Rows from block 6 of a small image embedding model, named by matrix and row number. Rows with one number belong to one channel. Each number is 128 + 32 x the weight over its row's rms, rounded and kept within 0 to 255. All counts start at 0.
After each channel's rows are labels from the 100 images, of 14976, where the channel reaches its highest value: "patch colour" is the nearest of a few named colours to the mean colour under the peak; "strongest on" is what is common among them. Only what is clearly more common there than usual is listed. The data: photos of arthropod specimens (BIOSCAN-5M).
# convs1: 3x3 conv (model.blocks.6.convs.1.weight, 256x256x3x3, each kernel summed), inputs 129-171
# convs2: expand pointwise conv (model.blocks.6.convs.2.weight, 1024x256x1x1, transposed), outputs 141-187

convs1.18 [146  97  15 131 127 134 164 131  23 171 146 145 113 125 137 115  98 123  69 104 163 149 104  91 142 134 150 137 140 138 126 164 113 129 139 142  73 140 142 139 132 110 141]
convs2.18 [138  93 139 126 149 106 141  91 129 140 137  97 154  79 103 183 115 137 116 104 140  91 154 103 110 173 127 124 132 126  99 156 125 148  96 176 183 135 149 110  71 152 118  89 146  71 152]
patch colour: grey
strongest on: order Hymenoptera

convs1.110 [ 80 125 141 125 168 120 122 179 139 192 157 177 100 143 115 135 111 121  90 113  99  89 140 113 133 151 121 166 103 142 127  95  94 116 127  66 128 110 158 111 128 131 155]
convs2.110 [137 152 108 161 139 164 101 151 162 130 106 137 198 143 166 129  85 149 123  87  83 148 132 117 133  29 155 171  96 116 116  72 134 132  92 152  72 112  83 105 175 132 174 149 119 149 139]
patch colour: grey
strongest on: order Hymenoptera

convs1.212 [111 136 169 124 128 126 147 201 119 169 161 159 148 155 130 166 127 154 138 137 111 144 141 147  76 149 142  99 174 134 150 140 122 153 143 163 133 143  98 143 143 119 196]
convs2.212 [118  69 142 126 142 147  93  98 140 100 146 134 132 118 143 175 120 136 102 124 164  97 183  99 163 109 188 181 128  91 137 136 154 159 118 156 102  76  85 100 222  70 220 160  97 132 160]
patch colour: grey
strongest on: order Hymenoptera

convs1.51 [ 57 155 133 125  75 137 123  64 129 153 151  90 112 125 126 137 132 129 132  90 132 114  84 110  57 158 122  90  98 109 117 164  87 109 134 104 139 145  87 109 121  68 127]
convs2.51 [119 121 117 188 108 142  92  95 161 130 120 143 169 148 121 140  95 142 111 116  88 165 122 148 124  87 174 182 116  81 135  69 150 150 122 140  79 112  94 138 174 130 127 181 160 133 128]
patch colour: grey
strongest on: order Hymenoptera

convs1.162 [115 139 130 127 143 127 155 103 192  45  34 108 129 119 130 120 147 121 148 125 167 160 124 128 127  71 158 137 108 130 122 117 147 115 145  86 173 100 145 122  90  99 107]
convs2.162 [149 155 111 123 137 149  83 118  75 174  96 156  64 146  51  84 177 129 129 130 128 155  79 196 160 156  78 186 161 102  91  98 147  79 136 131 150 200 124  94  92 128  70 111 155 109 114]
patch colour: brown; grey
strongest on: order Hymenoptera

convs1.76 [ 58 127 131 120  96 129 117  96 127 178 172 125 121 137 114 139 115 145 109 113 107 117 120  94  49 203 127 122  83 130 140  98  85  76 150  84 109 102 115 143 178  39 115]
convs2.76 [150 157 107 185  83 152 117 100 193 121 120 141 133 135 177 107 119 152 101 123 112 129 126 106  96 154 141 156 113  84 146 107 169 164 112 126 109  80 101 132 219 160 166 176 111 119 163]
patch colour: grey
strongest on: order Hymenoptera

convs1.174 [104 196 131 128 112 138 116  72 138  97  81  93  88 131 116 119 110 152 124 135 150 132 112 127 136  79 123 116  76 144 145 131 166  88 145  51 127 114 117 133  64  43 120]
convs2.174 [149 167 111 162 132 154 133 143 141 134 102 143  93 156  92  82 154 136 135  99  79 137  82 179 125 167  98 172 161  91 109  85 118 116 112 139 131 160 131 111 118 140  87 122 127 139 119]
patch colour: brown; grey
strongest on: order Hymenoptera

convs1.85 [173 130 177 132 185 136 101 154 196  59  57 135 107 127 137 133 139 172 139 161 111  69 158 164 141 113  79 174 110 172 186 166 158 132  91  94 156 120 161 130  90 182 114]
convs2.85 [161  85 136 137 113 168  78  94  99 208  77  95 118 130  97 149 129 118 125 127 155 170 105 140 130 106  98 142 171  98 116 129 133  87 167 103 127 163 105 107  94  98  85 156  88 159 134]
patch colour: grey
strongest on: order Hymenoptera

convs1.189 [140 140 113 126 164 139 139 173 150 121 133 128 132 144 133 141  99 175 104 177 129 128 188 125 152 189 127 205 137 168 163 154 136 107 120 144 124 148 209  78 183 132 145]
convs2.189 [140 141  65 145 179 112 228  99 169 101 129 162  90 118 101 122  99 170 152 136 158  89 127 191  95 144 185 180 127 131 140 105  93 132 160 142 162  62 145 136 128 149 178  60 141 126 189]
patch colour: grey
strongest on: order Hymenoptera

convs1.64 [135 122 130 126  73 123  98 132 109 133 127 154 102 114 119 123 137  73 133  63 116 109  78 162  87 108 107  95 150  63  64 161 129 151 111 158 139 155  97 140 106 117 127]
convs2.64 [130  97 115  89 148 191 123 198  88 136 127 127 158 168  95 124 138 133 161 181  92 176 125 118 101 134 107 119 108 127 111 162 131 126 145 134  23  93  64 141 127  66  94 148  63 149 120]
patch colour: grey
strongest on: order Diptera; family Drosophilidae

convs1.129 [130 164 133 136  89 111  98 108  91 117 150 138 205 116 109 139 116 109 118 100  93 175 110 221 124 107 178  99 111 116 127 179 119 134 162 143 100 171  95 132 120 166 108]
convs2.129 [156 135  93 132 156 125 116 168 141 152 108 146 139 137 122 111 157 175 175 173 126 118  86 157 178 150 174 100 115 169  90 161 106  96 133  71  99  95 134 131 176 122 126 121  75 147 109]
patch colour: black; brown
strongest on: order Coleoptera

convs1.7 [124 129 120 128 127 112 167 139 185 111 101  96 138 115 144 122 140 113 143 120 199 161 123 118 126  74 153 117 144 124 113 140 149 125 110 144 157 138 128  49  88  95 133]
convs2.7 [133  38 116 128 222 128 158 136 152 120 122 166 111 121  83 123 153 159 123 125 111 158 130 171 169 116  77 190 167  94 129 107 139  81 174 255 146 112 127 101 130 134 106 100 128 117  98]
patch colour: grey
strongest on: order Hymenoptera; family Diapriidae

convs1.244 [ 73 184 154 125  78 128 110  64 115 161 170  80 164 133 123 123 136 152 148 126 135 191 121 135 126 119 176 137 106 136 138 127 129 124 200  92 119 128 127 154 120  35 103]
convs2.244 [167 149  91 168 165 157  96 148 147 135  96 130 109 165  75  66 195 159 150 164 132 146  81 155 191 158 150 140 133 144 133 111  95 115 132 108 122 134 128 123 193 151 119 117 118 148 106]
patch colour: black; brown
strongest on: order Coleoptera

convs1.218 [151 138  58 129 119 125 106 130 130 107  85 185  94 124 133 137  58 108  68 112 105  84 127  97 116 139  80 126 122 120 108 118 158  48  99 113  89 102 137 111 143 116 103]
convs2.218 [145 110 119 102 110 107 145 149 102 156 183  85 115  89  99 119  54 103 125 106 119 134 138  97  71 124 251 185 100 165 105 114 122  78  95 118  94 151 136 140  81 104 103 131 117 142 167]
patch colour: grey
strongest on: order Hymenoptera

convs1.126 [117 126 149 130  53 130 110 102 138 159 154 115 124 117 112 134 143  80 135  64 149 113  66 167  86  90 110  79 136  74  82 169 117 156  95 154 143 155  75 136  80  94 145]
convs2.126 [103  51 118 103 142 181 126 177 136 163 124 106 131 127  72 122 145 153 179 133 140 157 148 135 144 141 127 153 134 144 130 153 131 112 158 135  54  77  78 130 100 108  70  90 115 153  91]
patch colour: grey
strongest on: family Drosophilidae

convs1.128 [137 140 151 128 109 137 127 124  87 121 131 165 143 144 133 152 120 156 110 146 101 133 126 128 133 172 124 128   5 146 154 144 140 132 132  58  90 148 131 155 161 121 142]
convs2.128 [118  80 125  86 171 107 128 153 183 144 149  66  92 114  82 138 164 112 138 194 109 116 149 139 103 122 185 128 162 167 118 186 130 138 131 102 157 148 132 112 131  84 148 159 106 127 104]
patch colour: brown
strongest on: order Diptera

convs1.43 [112 157 102 129 146 127 111 139 130 104 128  73 132 127 137 137 102 159 112 153  89 135 158 132  79 176 130 191 109 154 168 148 107 116 148 131 126 154 180 138 143 112 130]
convs2.43 [108 107  58 150 145 130  91 180 117 154  99 141 176 148 118 113  91 213 182 121 130 131  84 179 125  79 132 161  99 120  82 108  93 123 122  44 133  96 128 142 131 121 139 103  91 140 158]
patch colour: grey; brown
strongest on: order Coleoptera

convs1.132 [105 197 124 127  95 120  90 112  77  91 116 120 140 120 112 127  97 106 100 103  90 129  97 208  88  84 138 117 121 109 110 187 125 111 154 128 113 174 110 131  76 114 122]
convs2.132 [119 137  77 157 156 146 116 140 101 142 118 148 132 178 107  60 125 158 141 131  92 157 101 146 141 133 129  96  81 121  98 107 100 124 102  96  67 141  83 153 129 139  99 124  89 172 110]
patch colour: black; brown
strongest on: order Coleoptera

convs1.187 [ 73 133 150 125  56 127 120  49 133 155 158  85  91 121 112 125 139 126 144  93 119 106  99 107  59 191 105 119 120 100 113 139 103 111 138  99 148 153  91 158 159  47 142]
convs2.187 [151 165 127 156  88 182  92 187 137 172 151  76 103 124 123 127 124 141 141 133  89 215 121 122 101 129 129 144 152 108 129 103 132 147 124  80  66 124  69 117 142 115  73 157  99 166 170]
patch colour: grey
strongest on: order Hymenoptera

convs1.84 [165  77 139 131 117 103  70 146 112 135 101 161 118 119 111 128 155 126 132  93 106 137 113 133  81 133 132 140 121 125 135 129 112 157 140 126 131 113 134 192 176 159  63]
convs2.84 [162  81 124 117 145 151 105 139 118 179  70  53 154 169 100  95 160 148 153 169 128 123 128 124 155 131 119 137 155 154  39 174 128 128 120 120 134 141 139 105 109  82 108 149  76 135 108]
patch colour: brown; black
strongest on: order Coleoptera

convs1.240 [ 79 123 154 126  52 141 119  72 119 174 165 107 119 122 112 141 121 128 135  91 142 135  96 121  61 200 118 104 116  98 114 138 110  96 137 110 128 125  86 152 173  42 122]
convs2.240 [130 145 130 154 120 195  65 173 117 160 124  93 107 175 114 107 118 130 128 134  69 214 113 119 136  97 164 183 132  97 115 109 152 149 133 105  92  95  96  97 152  94  73 202  91 171 136]
patch colour: grey; brown
strongest on: order Hymenoptera

convs1.24 [110 189  93 128 182 124 167 194 139 118 106 219 109 137 105 139 107 124 110 132  83 113 141 101 115 152 135 160 130 149 130  91 165 107 156  89 103 119 173 138 151 104 170]
convs2.24 [147 164 104 165 154 165 136 147 179 137 101 161 181 161 161 120  99 159 120  86  89 141 142 123 126  99 189 149 122 123 113  87  88 113  89 158  90  73  92 109 196 139 164 124 116 169 158]
patch colour: grey
strongest on: order Hymenoptera

convs1.184 [ 94 115 171 121 129 126 120 138 151 166 169 130 127 153 120 153 128 149 140 110 142 116 122 102  90 149 110 127 137 134 134 121 127 113  94 116 160 116 120  71 112  64 142]
convs2.184 [127 152 112 152 145 191 129 152 202  98 153 149 162 139 158 155  89 124 136  87  87 157 124 144 122  83 192 180 117  80 106  83 158 148 120 161  60  78  85 101 172 101 167 173 118 147 155]
patch colour: grey
strongest on: order Hymenoptera

convs1.190 [ 84  68 176 126 109 135 118  97 128 168 155  98 147 128 134 147 141 116 129 115 135 110  99 129 120  95 102 103  83 118 122 113  57 129  89 111 124 125  95 120  89  81 142]
convs2.190 [116  97 187 100 127 145  95 166 143 175 158  82  60 137  88 115 139 135 140 127 103 138 101 119 124 169 172 154 123 143 120 192 166 104 155  64 139 173 103 153 133  81  64 150 113 121 118]
patch colour: grey
strongest on: family Drosophilidae

convs1.232 [136  97 151 130 133 143 117 171 183 160 120 167 114 134 124 142 139 139 137 130 176  95 125 142 117  93  95 128 140 139 144 184 152 130  57 156 171 144 119  75  75 115 167]
convs2.232 [134  80 152 100 118 140  73 107 135 163 131 145  35 142 129 132 144 111 163  99 183 121 123 147 132 147 166 124 179 112 109 172 143 129 156 118  57 108 102  86 123  78 145  92 114 169  89]
patch colour: grey
strongest on: order Hymenoptera

convs1.213 [101 130 134 125 165 139 139 155  97 153 147 122 133 129 142 127 132 162 121 173 113 133 161 135 186 163 130 166  94 159 156 150  80 140 125 118 129 142 164 125 156 142 129]
convs2.213 [137 106 159 121 119 103 111 100  89 148 132  91 142  90  63 149  94 185  93 184 125 154  97 104 143 133 148 121  90 138 134 137 152 137 140 133 187 106 119 134  77 125 127 144  95 103 163]
patch colour: grey
strongest on: order Diptera

convs1.131 [ 79  83 122 126  98 120 137 126 122 135 138 125 115 157 133 138 124 111 119 102 105 103 100  81  65 198 114  94 107  98 101  96  84  88 128  92 130 120  96  99 184  55 105]
convs2.131 [139 114 116 155 116 130 112  59 186  97 193 134 108 106 182 149  67 134  53 113 154 104 131 131 120 150 157 149 103  69 119 101 181 131  96 115 127  91 119 123 194 140 170 173 143  98 150]
patch colour: grey
strongest on: order Hymenoptera

convs1.118 [102 188  95 127  89 131 115 119  67  95 118 126 134 122 110 126  87 108  89  93 104 129  99 187  79 128 130 125 107 113 108 206 131 101 153 120  99 177 125 142 115 105 140]
convs2.118 [138 143  82 171 153 148 139 149 105 136 118 153 157 155 118  79 129 178 142 139  78 162  97 149 122 140 112 110 107 119  93 111  95 127 119 102  65 138  78 142 142 135  95 121  85 155 122]
patch colour: black; brown
strongest on: order Coleoptera

convs1.243 [143 100  17 132 124 134 160 137  29 161 135 141 122 133 136 113 109 117  78 102 158 157  97 119 138 120 154 123 145 133 123 158 108 140 136 151  81 142 130 136 113 125 144]
convs2.243 [142  94 144 135 155  84 135  77 121 120 139 115 151 111 117 184 113 154 135 119 166  78 157  97 136 159 117 115 125 144 117 164 136 142 107 153 189 136 145 105  83 168 150  90 145  72 143]
patch colour: grey
strongest on: order Hymenoptera

convs1.55 [141 152 129 127 152 122 112 150 106 153 167 131 205 130 128 114  98 156 114 158 113 194 165 177 176 104 185 177 144 158 145 171 139 126 150 136  88 165 184  76 130 150 119]
convs2.55 [167 102  96 183 178 119 132 126 170 120 140 131 118 116  96 149 132 205 171 150 144  97  86 164 156 142 186 145 111 141 116 120  73 101 183 104 150  66 132 123 181 187 156  73 139 117 146]
patch colour: grey
strongest on: order Hymenoptera

convs1.254 [133 159 161 132 105 107 112 107 104  73 100 112 173 107 120 118  99 110  94 118  62 139 113 218 126 117 153 103 101 115 127 139 119 107 143 145  93 158  97 135 110 157 108]
convs2.254 [126 101  96 110 157 125 114 180 126 134 127 136 128 153 123 116 169 129 190 169  97 141  74 141 176 145 116  94 115 165  78 146 106 119 124  93  67 152 119 132 153  97 118 140  89 153 107]
patch colour: black; brown
strongest on: order Coleoptera

convs1.205 [111 197 137 124 113 122 137  67 147  81  84 104 123 126 132 116 123 139 142 140 153 166 128 139 160  86 157 129 104 134 130 128 173  93 159  72 136 125 132 103  88  67 109]
convs2.205 [159 158 101 169 152 148 121 158 133 141  90 155  98 144  51  69 182 142 154 153 104 168  81 178 165 159 111 170 145 103 127  80 119  93 146 133 131 145 123  92 136 162 107 108 127 137 114]
patch colour: brown; grey
strongest on: order Hymenoptera

convs1.92 [ 99  97 135 124 102 116 162  59 175 120 138  33 123 112 132 121 182 118 176 118 184 145 101 101 103 139 151  68 136 128 140  88 107 141 145 122 153 107  77 117 137  99  94]
convs2.92 [167 100 143 151 155 154 106 103 106 142 126 131  90 143  62  99 183 136 125 128 124 156 154 129 197 104 106 196 137 129 141 131 160 113 134 190 124 179  98 111 133 136  95 127 135 115  96]
patch colour: grey
strongest on: order Hymenoptera

convs1.45 [ 96 166 137 114 114 131 144 134 123 185 197 137 138 113 106 126  97 144 105 114 117 132 134  85  67 153 131 128  83 138 142  84 142  74 171  60  90  95 126 147 133  56 141]
convs2.45 [165 162  92 197 123 165 137 114 176 120 118 148 162 135 156  79 117 163 109 124 113 118 135 143  89 175 158 176 112  77 102  91 140 150 103 158 102  80 102 104 166 164 156 143 123 124 152]
patch colour: grey
strongest on: order Hymenoptera

convs1.5 [107 162 109 127  67 134 110  94  97  69  98 142 141 128 118 126 107 100 107  82 103 126  86 179  90 123 128 107 118  96  99 208 126 117 146 136 122 178 102 122 119 108 131]
convs2.5 [147 140  86 148 160 122 131 138  89 168 114 155 192 145 146 100 122 158 136 120  90 135 109 156 142 157  99  83 104 111  67 126 118 113 110 123  47 128  69 149 137 126  96 122  82 155 109]
patch colour: grey; brown
strongest on: order Coleoptera

convs1.133 [129 160 153 123 122 154 133 136 211 132  82 138  81 143 132 144 136 135 147 128 155  79 149 150 125 140  94 132 135 120 126 156 167  94  80 105 187 129 122  84  91  84 159]
convs2.133 [112 155 114 131 108 164  87 128 108 158 109 174 102 123 109 122 127 103 114 116 125 163  93 156 142  98 159 155 146  87 160  98 133 135 141 139 103 133 108  81 147  99 105 154 129 190 137]
patch colour: grey
strongest on: order Hymenoptera

convs1.1 [105 177 168 112 148 127 136 187 164 154 130 176  99 129 110 139 125 143 145 124 143 110 150 122 114 117 118 120 137 137 132 112 151 121 121 111 146 121 115 109  80  96 113]
convs2.1 [149 165 102 150 142 173 145 158 175  73 153 170 220 149 188 105  83 136 109 103 127 126 143 143 134 109 203 166 113  87 113  61 158 130 117 176  57  78  86  96 158 112 170 163 111 172 160]
patch colour: grey
strongest on: order Hymenoptera

convs1.139 [ 72 148 178 134  86 140 113  49 118 162 150  51 108  94 106 111 106 122 119  90 142 131  84 147  69 113 106 113  90 106 114 154 121  97 142  93 118 135  90 178  82  46  94]
convs2.139 [114 123  87 132 139 210 100 197 110 138 126  98 120 166  76  77 135 111 155 136  56 236  93 153 153 125 151 179 113  90  94  94 111 148 122 101  76 108 102 109 126  86  64 177  97 182 153]
patch colour: brown; grey
strongest on: order Hymenoptera

convs1.210 [115 128 152 127 125 134 109 128  75 119 128 114 141 136 132 148 125 158 115 147  87 140 138  97 137 178 127 146  42 153 162 136 114 125 147  93  77 143 143 178 167 112 120]
convs2.210 [109 114 118  94 159 133 126 173 163 162 128  94 152 120  88 107 175 111 165 198 149  91 150 142 136 168 204 102 152 196 130 186 108 146 111  90 130 124 133 116 149  84 124 163 107 140 101]
patch colour: brown; black
strongest on: order Coleoptera; family Coccinellidae

convs1.206 [ 91 141 159 128 102 126 116 147 151 157 132 154  89 107 108 147 113 136 112 104 171 107 122 152  61 150 100 134 107 110 120 123 126 101 119 103 152 122 115 127 115  44 107]
convs2.206 [147 142 103 164 133 190 111 196 145 141  99 149 187 150 152  97  98 151 144 120  70 184 111 144 142  97 164 174 106  97  76  79 145 116 110 136  60  96  89 100 128 110 117 156  95 168 154]
patch colour: grey
strongest on: order Hymenoptera

convs1.71 [157 142 145 129 136 134 116 147 244 102  80 136 131 116 122 127 157 131 156 122 164 114 134 172 131  94 126 155 139 128 132 194 160 124  88 120 212 145 150  94  79 115 120]
convs2.71 [137 100 119 123 136 152  97 104 107 182  75 172 103 111 108 122 131 126 128 112 151 151  87 179 136 121 119 136 205 102 131 103 131  83 163 150 117 142 132  62 112 108 122 116 117 173 132]
patch colour: grey
strongest on: order Hymenoptera

convs1.58 [124 112  79 127 143 133 109 139  69 177 190 142 130 146 123 127  73 153  82 117  93 113 106 117  91 172 111 135 102 153 143 123  99  98 109  99  88 122 124  87 154 129 138]
convs2.58 [104  94 121 196 106 128 103  81 180  93 131  88 135 140 131 174  57 161 141  88 118 125 118  95  99  48 154 142  74 148 151  62 132 137  97  93 148 125  96 143 158 140 183 144 120 102 139]
patch colour: grey
strongest on: order Hymenoptera

convs1.142 [118  64 151 134 116 121 124 153 138 172 151  84 146 111 131 134 136 132 120 120 145 133 108  87 118  63 123 121  78 133 140 121  59 122  98 116 115 134 110 132  70 108 127]
convs2.142 [119  95 200 102 137 106 124 147 173 168 160  93  77 123  71  99 156 148 157 111  98 128  98 124 127 173 170 142 135 153 114 207 160 107 168  71 145 164 129 146  97  93  66 129 108 128  99]
patch colour: grey
strongest on: family Drosophilidae

convs1.253 [ 75 109 129 125  93 132 125 109 135  99 119 106 145 151 123 139 130 113 130  97 126 132  91  99  63 193 127  90 106  91  87 160  94  98 140 110 135 168  93  99 155  73 166]
convs2.253 [124 125 135 169 100 104  92  30 157  99 183 152 123 131 146 164  76 135  94 115 132 111 103 110 151  90 158 128  82 111 172  99 193 149  92 107 110 181 125 122 165 158 168 146 172 110 132]
patch colour: grey
strongest on: order Hymenoptera

convs1.121 [134 143 106 131  82 127 105 108  85  85 100 158 178 125 114 127 130 102 118  98 110 158 101 204 100 124 164  98 145  98 108 202 126 134 155 159 123 179  98 114 139 160 129]
convs2.121 [169 120  88 142 159 133 126 147 109 128 118 148 146 147 139 116 141 195 154 164 114 137  81 149 157 143 133  95 107 150  83 153 102 102 139  95  70  83  83 141 181 137 140 113  71 145 114]
patch colour: black; brown
strongest on: order Coleoptera

convs1.248 [ 96 108 124 129 130 122 142 163 144 132 128 148 131 161 117 159 103 138 107 122 110 113 119  59  79 146 117 125 111 126 115 145 139  93 107 107 124 145 131  47 135  73 191]
convs2.248 [102 121 125 141 169 141  79  67 212  83 175 154 130 121 150 164  86 123 102 100 151  65 133 133 164  79 181 197 105  96 151  94 179 126 104 131 123 132 129 116 207 134 198 138 140 119 147]
patch colour: grey
strongest on: order Hymenoptera