From a checkpoint of a small image embedding model: 9.1 epochs.
Rows from block 3 of a small image embedding model, named by matrix and row number. Rows with one number belong to one channel. Each number is 500 + 50 x the weight over its row's rms, rounded and kept within 0 to 999. All counts start at 0. Numbers have three digits each. After the name is the row's rms in percent of the matrix's.
After each channel's rows are labels from the 100 images, of 14976, where the channel reaches its highest value: "strongest on" is what is common among them. Only what is clearly more common there than usual is listed. The data: photos of arthropod specimens (BIOSCAN-5M).
# convs1: 3x3 conv (model.blocks.3.convs.1.weight, 128x128x3x3, each kernel summed), inputs 43-85
# convs2: expand pointwise conv (model.blocks.3.convs.2.weight, 512x128x1x1, transposed), outputs 43-85

convs1.122 101:531501489529536500561465496539523480514484470454466490493476459463482432391472403558405359560505541483459518537499546468515469490
convs2.122 101:500626443535540522487517556564591458508501570473526449543529467615501408505342360547467537478480526496485518505366513427556537444
strongest on: order Coleoptera; family Throscidae

convs1.28 059:488477507490512560519350548518479557501431478504459530551487454385440524441426475460477312439480549491501446497555516498523472475
convs2.28 125:471488496421470490524537553483439524424510503528527494439459518491514596321582529462365423536442494552494462589600552433428479427
strongest on: order Hemiptera

convs1.59 070:472468472498460516476489638468452515505536474488453490571482500413430531483479449449445457460454483462424416471519485500544439484
convs2.59 103:489502508438452481486553493514450494448537507508522492443497552506497635381584474453369406527469541554510428602558528528487487473
strongest on: order Hemiptera

convs1.91 047:480461475440455510410452415481319445456501442477443432512430438437502464459498469483408377491492477475483382495523482458497486445
convs2.91 106:471574451498527452488491584557477525443516543558538489452499495548514447444509427614412500507497436536466518506490465540434411481
strongest on: order Coleoptera; family Throscidae

convs1.1 121:456509360547530514438491518515548493523473539516513507523534466511473413439533416477479521541388371532490544417506468477492364510
convs2.1 122:441475480518487530497590424403505452473537479453567428541565439527498564559492523504554468589419483539509564509385505433514535435
strongest on: order Coleoptera

convs1.46 050:465392516477458564441508589503374479440444383544499476509491467498431527499507481437468527457456489477471373456578521446495500424
convs2.46 107:539512436447405496541544615516526568528507576484514482444508483536495541414516517531432452540449459484475504569565481552491473491
strongest on: order Coleoptera

convs1.27 126:492510507530526619517489525508517530483505467596551528571527549522484594547530586498506461582508519576538512514590522497522507456
convs2.27 087:496520450473468447437489548605549496516508521512535534468469441469529514524487454613567568479510421501487438511567504425537557609
strongest on: order Hemiptera; family Aleyrodidae

convs1.65 080:523437538536449588520486588507473508475493445573492508591533512493491491525473503493367408609494527493433486490591563511560503497
convs2.65 091:522466447499412436510478466575545512593479544475557475441395402527496478481495524627502503484548456452442478534483462480546572546
strongest on: order Coleoptera; family Throscidae

convs1.24 094:536465544551539566562504530554547549460497475478524543561496487507452493506444544518490404513519605578530552528523600530587500469
convs2.24 116:518493509446522536493472521503561518541332545475525506482414494500427494508503529603511462510545559447551460527478544496561574560
strongest on: order Coleoptera

convs1.112 108:462499479467480503502551514442443549487500458537421536447510489411479520497525474482515561531468462531483453472496411354435495465
convs2.112 081:480530522500566456530397538440384475464497405574475534516494517457488461536466517382510548398572507615481470480531515470445470480
strongest on: order Hymenoptera

convs1.85 085:480536463547464603476490500488447523541499513610502528539523503469489584526540582481438475584464488527519457463584514456548459506
convs2.85 082:536495471473453442486483532491528536524466566550453510390497470463493512540424508491525516449487409474466488503645495524501476528
strongest on: order Coleoptera

convs1.44 103:479445500512475588494486536518486519491478486600517525594505479518481507535486564480502477537498520516584497490583500484507498490
convs2.44 088:557502521500420466559473579545534506594550442501595527446542512422506509382403471615526555491516426411501475514550478487534552546
strongest on: order Coleoptera

convs1.26 061:530456500509477464533423473539489451500489499452430435491452466416481527424485460548415362610506525418538504529483515499475510467
convs2.26 097:499597445516487527475478606584506474496535516529578495457492465601513445476436326590446535482493494526475485523476478452477482482
strongest on: order Coleoptera; family Throscidae

convs1.72 065:507523449516409512470412494625435520522520513517414449493447470399516368467500452527439347524466461459500444482515489471494457544
convs2.72 103:443565512510571563497460536518432498409480498580589473532513485509537469492362430528422494506496502559562469477502443457497432397
strongest on: order Hymenoptera

convs1.4 102:536539563515556564536448506523541564553484550555462536524474509430528594552473580527524434531561563540527532556545531539514550511
convs2.4 116:483485510418528518536497475489506540472380495507550545450477487497495545488517498575573434552513544508548423577582547502515493602
strongest on: order Coleoptera

convs1.104 074:487448516469472517488422450486518451485438458571518433502433529510482629563507571466497495548510517452508508503567490501490520447
convs2.104 099:532490421486442467494497534621492557512485566541479532446538536576482503508548431573440503532488485482515476562580446517513473486
strongest on: order Coleoptera

convs1.33 090:425518382495430494438454539416489509487442526485482503513558468478426488536492465439471532527383420504401493405499479481499363475
convs2.33 105:559418491433473397551549536469510468534522535417512502461464482487532552386572583566521379501460484467464463579584482500488522513
strongest on: family Muscidae

convs1.111 101:438471477501447582496525540532470557459545425589470555543548495407411524458499503460456460520422478513485479445567444394473448407
convs2.111 109:479487556471506471475413511478423514469493485530475569467477556450539539488529571418505515431524502550513387494563537530510493485
strongest on: order Hemiptera; family Cicadellidae

convs1.2 061:464428457489471482439518504554470498534489539475457499533511457387495567349486441490432472587448440515552462446489473496482436499
convs2.2 082:374506515528538581458485545529451497380513458567543393537569472534510479658354446415436525426500516587503537500493482423455446447
strongest on: order Hymenoptera

convs1.66 127:548492516550531489525481453520558502553501564507447489440414515439541604584451581535594522531548531508569557530501532565544541516
convs2.66 114:464513498462510503622451453453463535463450502527537606490471467505445541392473489631523476549553554539521393539668578477489465593
strongest on: order Coleoptera; family Throscidae

convs1.95 083:449504409496562500507367490464498523464465435434514512505473491522420536531537537467565444515430499524521477468507499451500414446
convs2.95 092:542449426465473458532561533498508525504529562478455430407487465596534512406519577583481448537398456464443529518568460430506486515
strongest on: order Coleoptera; family Throscidae

convs1.107 101:535478512553552573590489505526584556481502465549522536553524524523467575538515567533505419592522586545556578541571578524548489458
convs2.107 103:488500410447446505471494488477545528495408614503554485418487467540474510487499543503466506508528486488537498584522493484531528513
strongest on: order Coleoptera

convs1.81 092:572516468537485511601448526553546481541499479517454516488476502435520415457470435593454416584495558498469529538500550469523439512
convs2.81 105:463588424559573573502416502455529505503500530513627434569496439562510396525345484503446520417540511522496542466392490388513508468
strongest on: order Coleoptera

convs1.56 094:448483435481464568484517507497453538465516440532428504487533486398478487445492438477466509491453444549472442458542411377442480462
convs2.56 079:411498572538550453488409488452393484450552486563417535509546567439505504649424487383541565434542502613520496486502540552496473460
strongest on: order Hemiptera

convs1.116 118:530522557502546417498522500527502482536510545410439487414459471456525500526516494515564569431533520557492493517395527562523536538
convs2.116 101:468526517439511493570467484507487529478470473490505565546535563454434536466489500543592445537598564478534462538534584495490488589
strongest on: order Coleoptera

convs1.73 114:496481528518540588520499525530528521476506470590518500597492496528485558563469594496535459504529535555581523521575516490525530460
convs2.73 096:557516481470422503429519593607549499554491483477606552486541484474492502607457461581532563489504473455464457548598454539577597561
strongest on: order Hemiptera; family Cicadellidae

convs1.93 111:411472412470478499481483582486499506398532379485541541510550504515345501463500477410469461510397515479444474433496491489435408369
convs2.93 102:622469532469448394468560512531516476586483482471481505389442466490557489450634518576560473514456473483441471471597464526561553527
strongest on: order Coleoptera

convs1.76 083:546502470566516509626506521531630546514511477486488531528520473501454485451513483577382366616499574497504602544511556473534451466
convs2.76 124:459539395510480582471498443473599501487463641483507429468521461605478485524517531492469506558498494514548524538460525403557522481
strongest on: order Coleoptera

convs1.113 123:464406530493514566496488520517501535391508414535542539609545517523414557524510557442512492486515543517554488497561530503515516369
convs2.113 101:522486536480465507488496502508572490558454517420514564488445504471461540459477557626531518513534513461508436527536556510638679502
strongest on: order Hemiptera; family Cicadellidae

convs1.5 096:457539384456459593471427520477512504514528517558512503518495541456484526467505511477466415475423425478502484464562424410453443515
convs2.5 100:454439451491485514427559418478455490445505527507458515499473519539519558585568564500528478531440504579542495514503490499501510481
strongest on: order Hemiptera

convs1.78 062:457471512384430578444490513504372479463481450547492471517456511474498471498455509459448448384500471523528388474548406401387509527
convs2.78 077:489546503479595496521448572549411524473463568575479561541496609530516448445474441469332472474518491542531414471555479447526491420
strongest on: order Hemiptera

convs1.82 051:485408473455444572480466458511449404447484429518483396584459463463431575472446494479511520516477476516521471492535471453464470439
convs2.82 087:482546480570409510526452646594500564497516539525528428514480505551497442481414435555410533441536508483515554432502476435523511495
strongest on: order Coleoptera; family Throscidae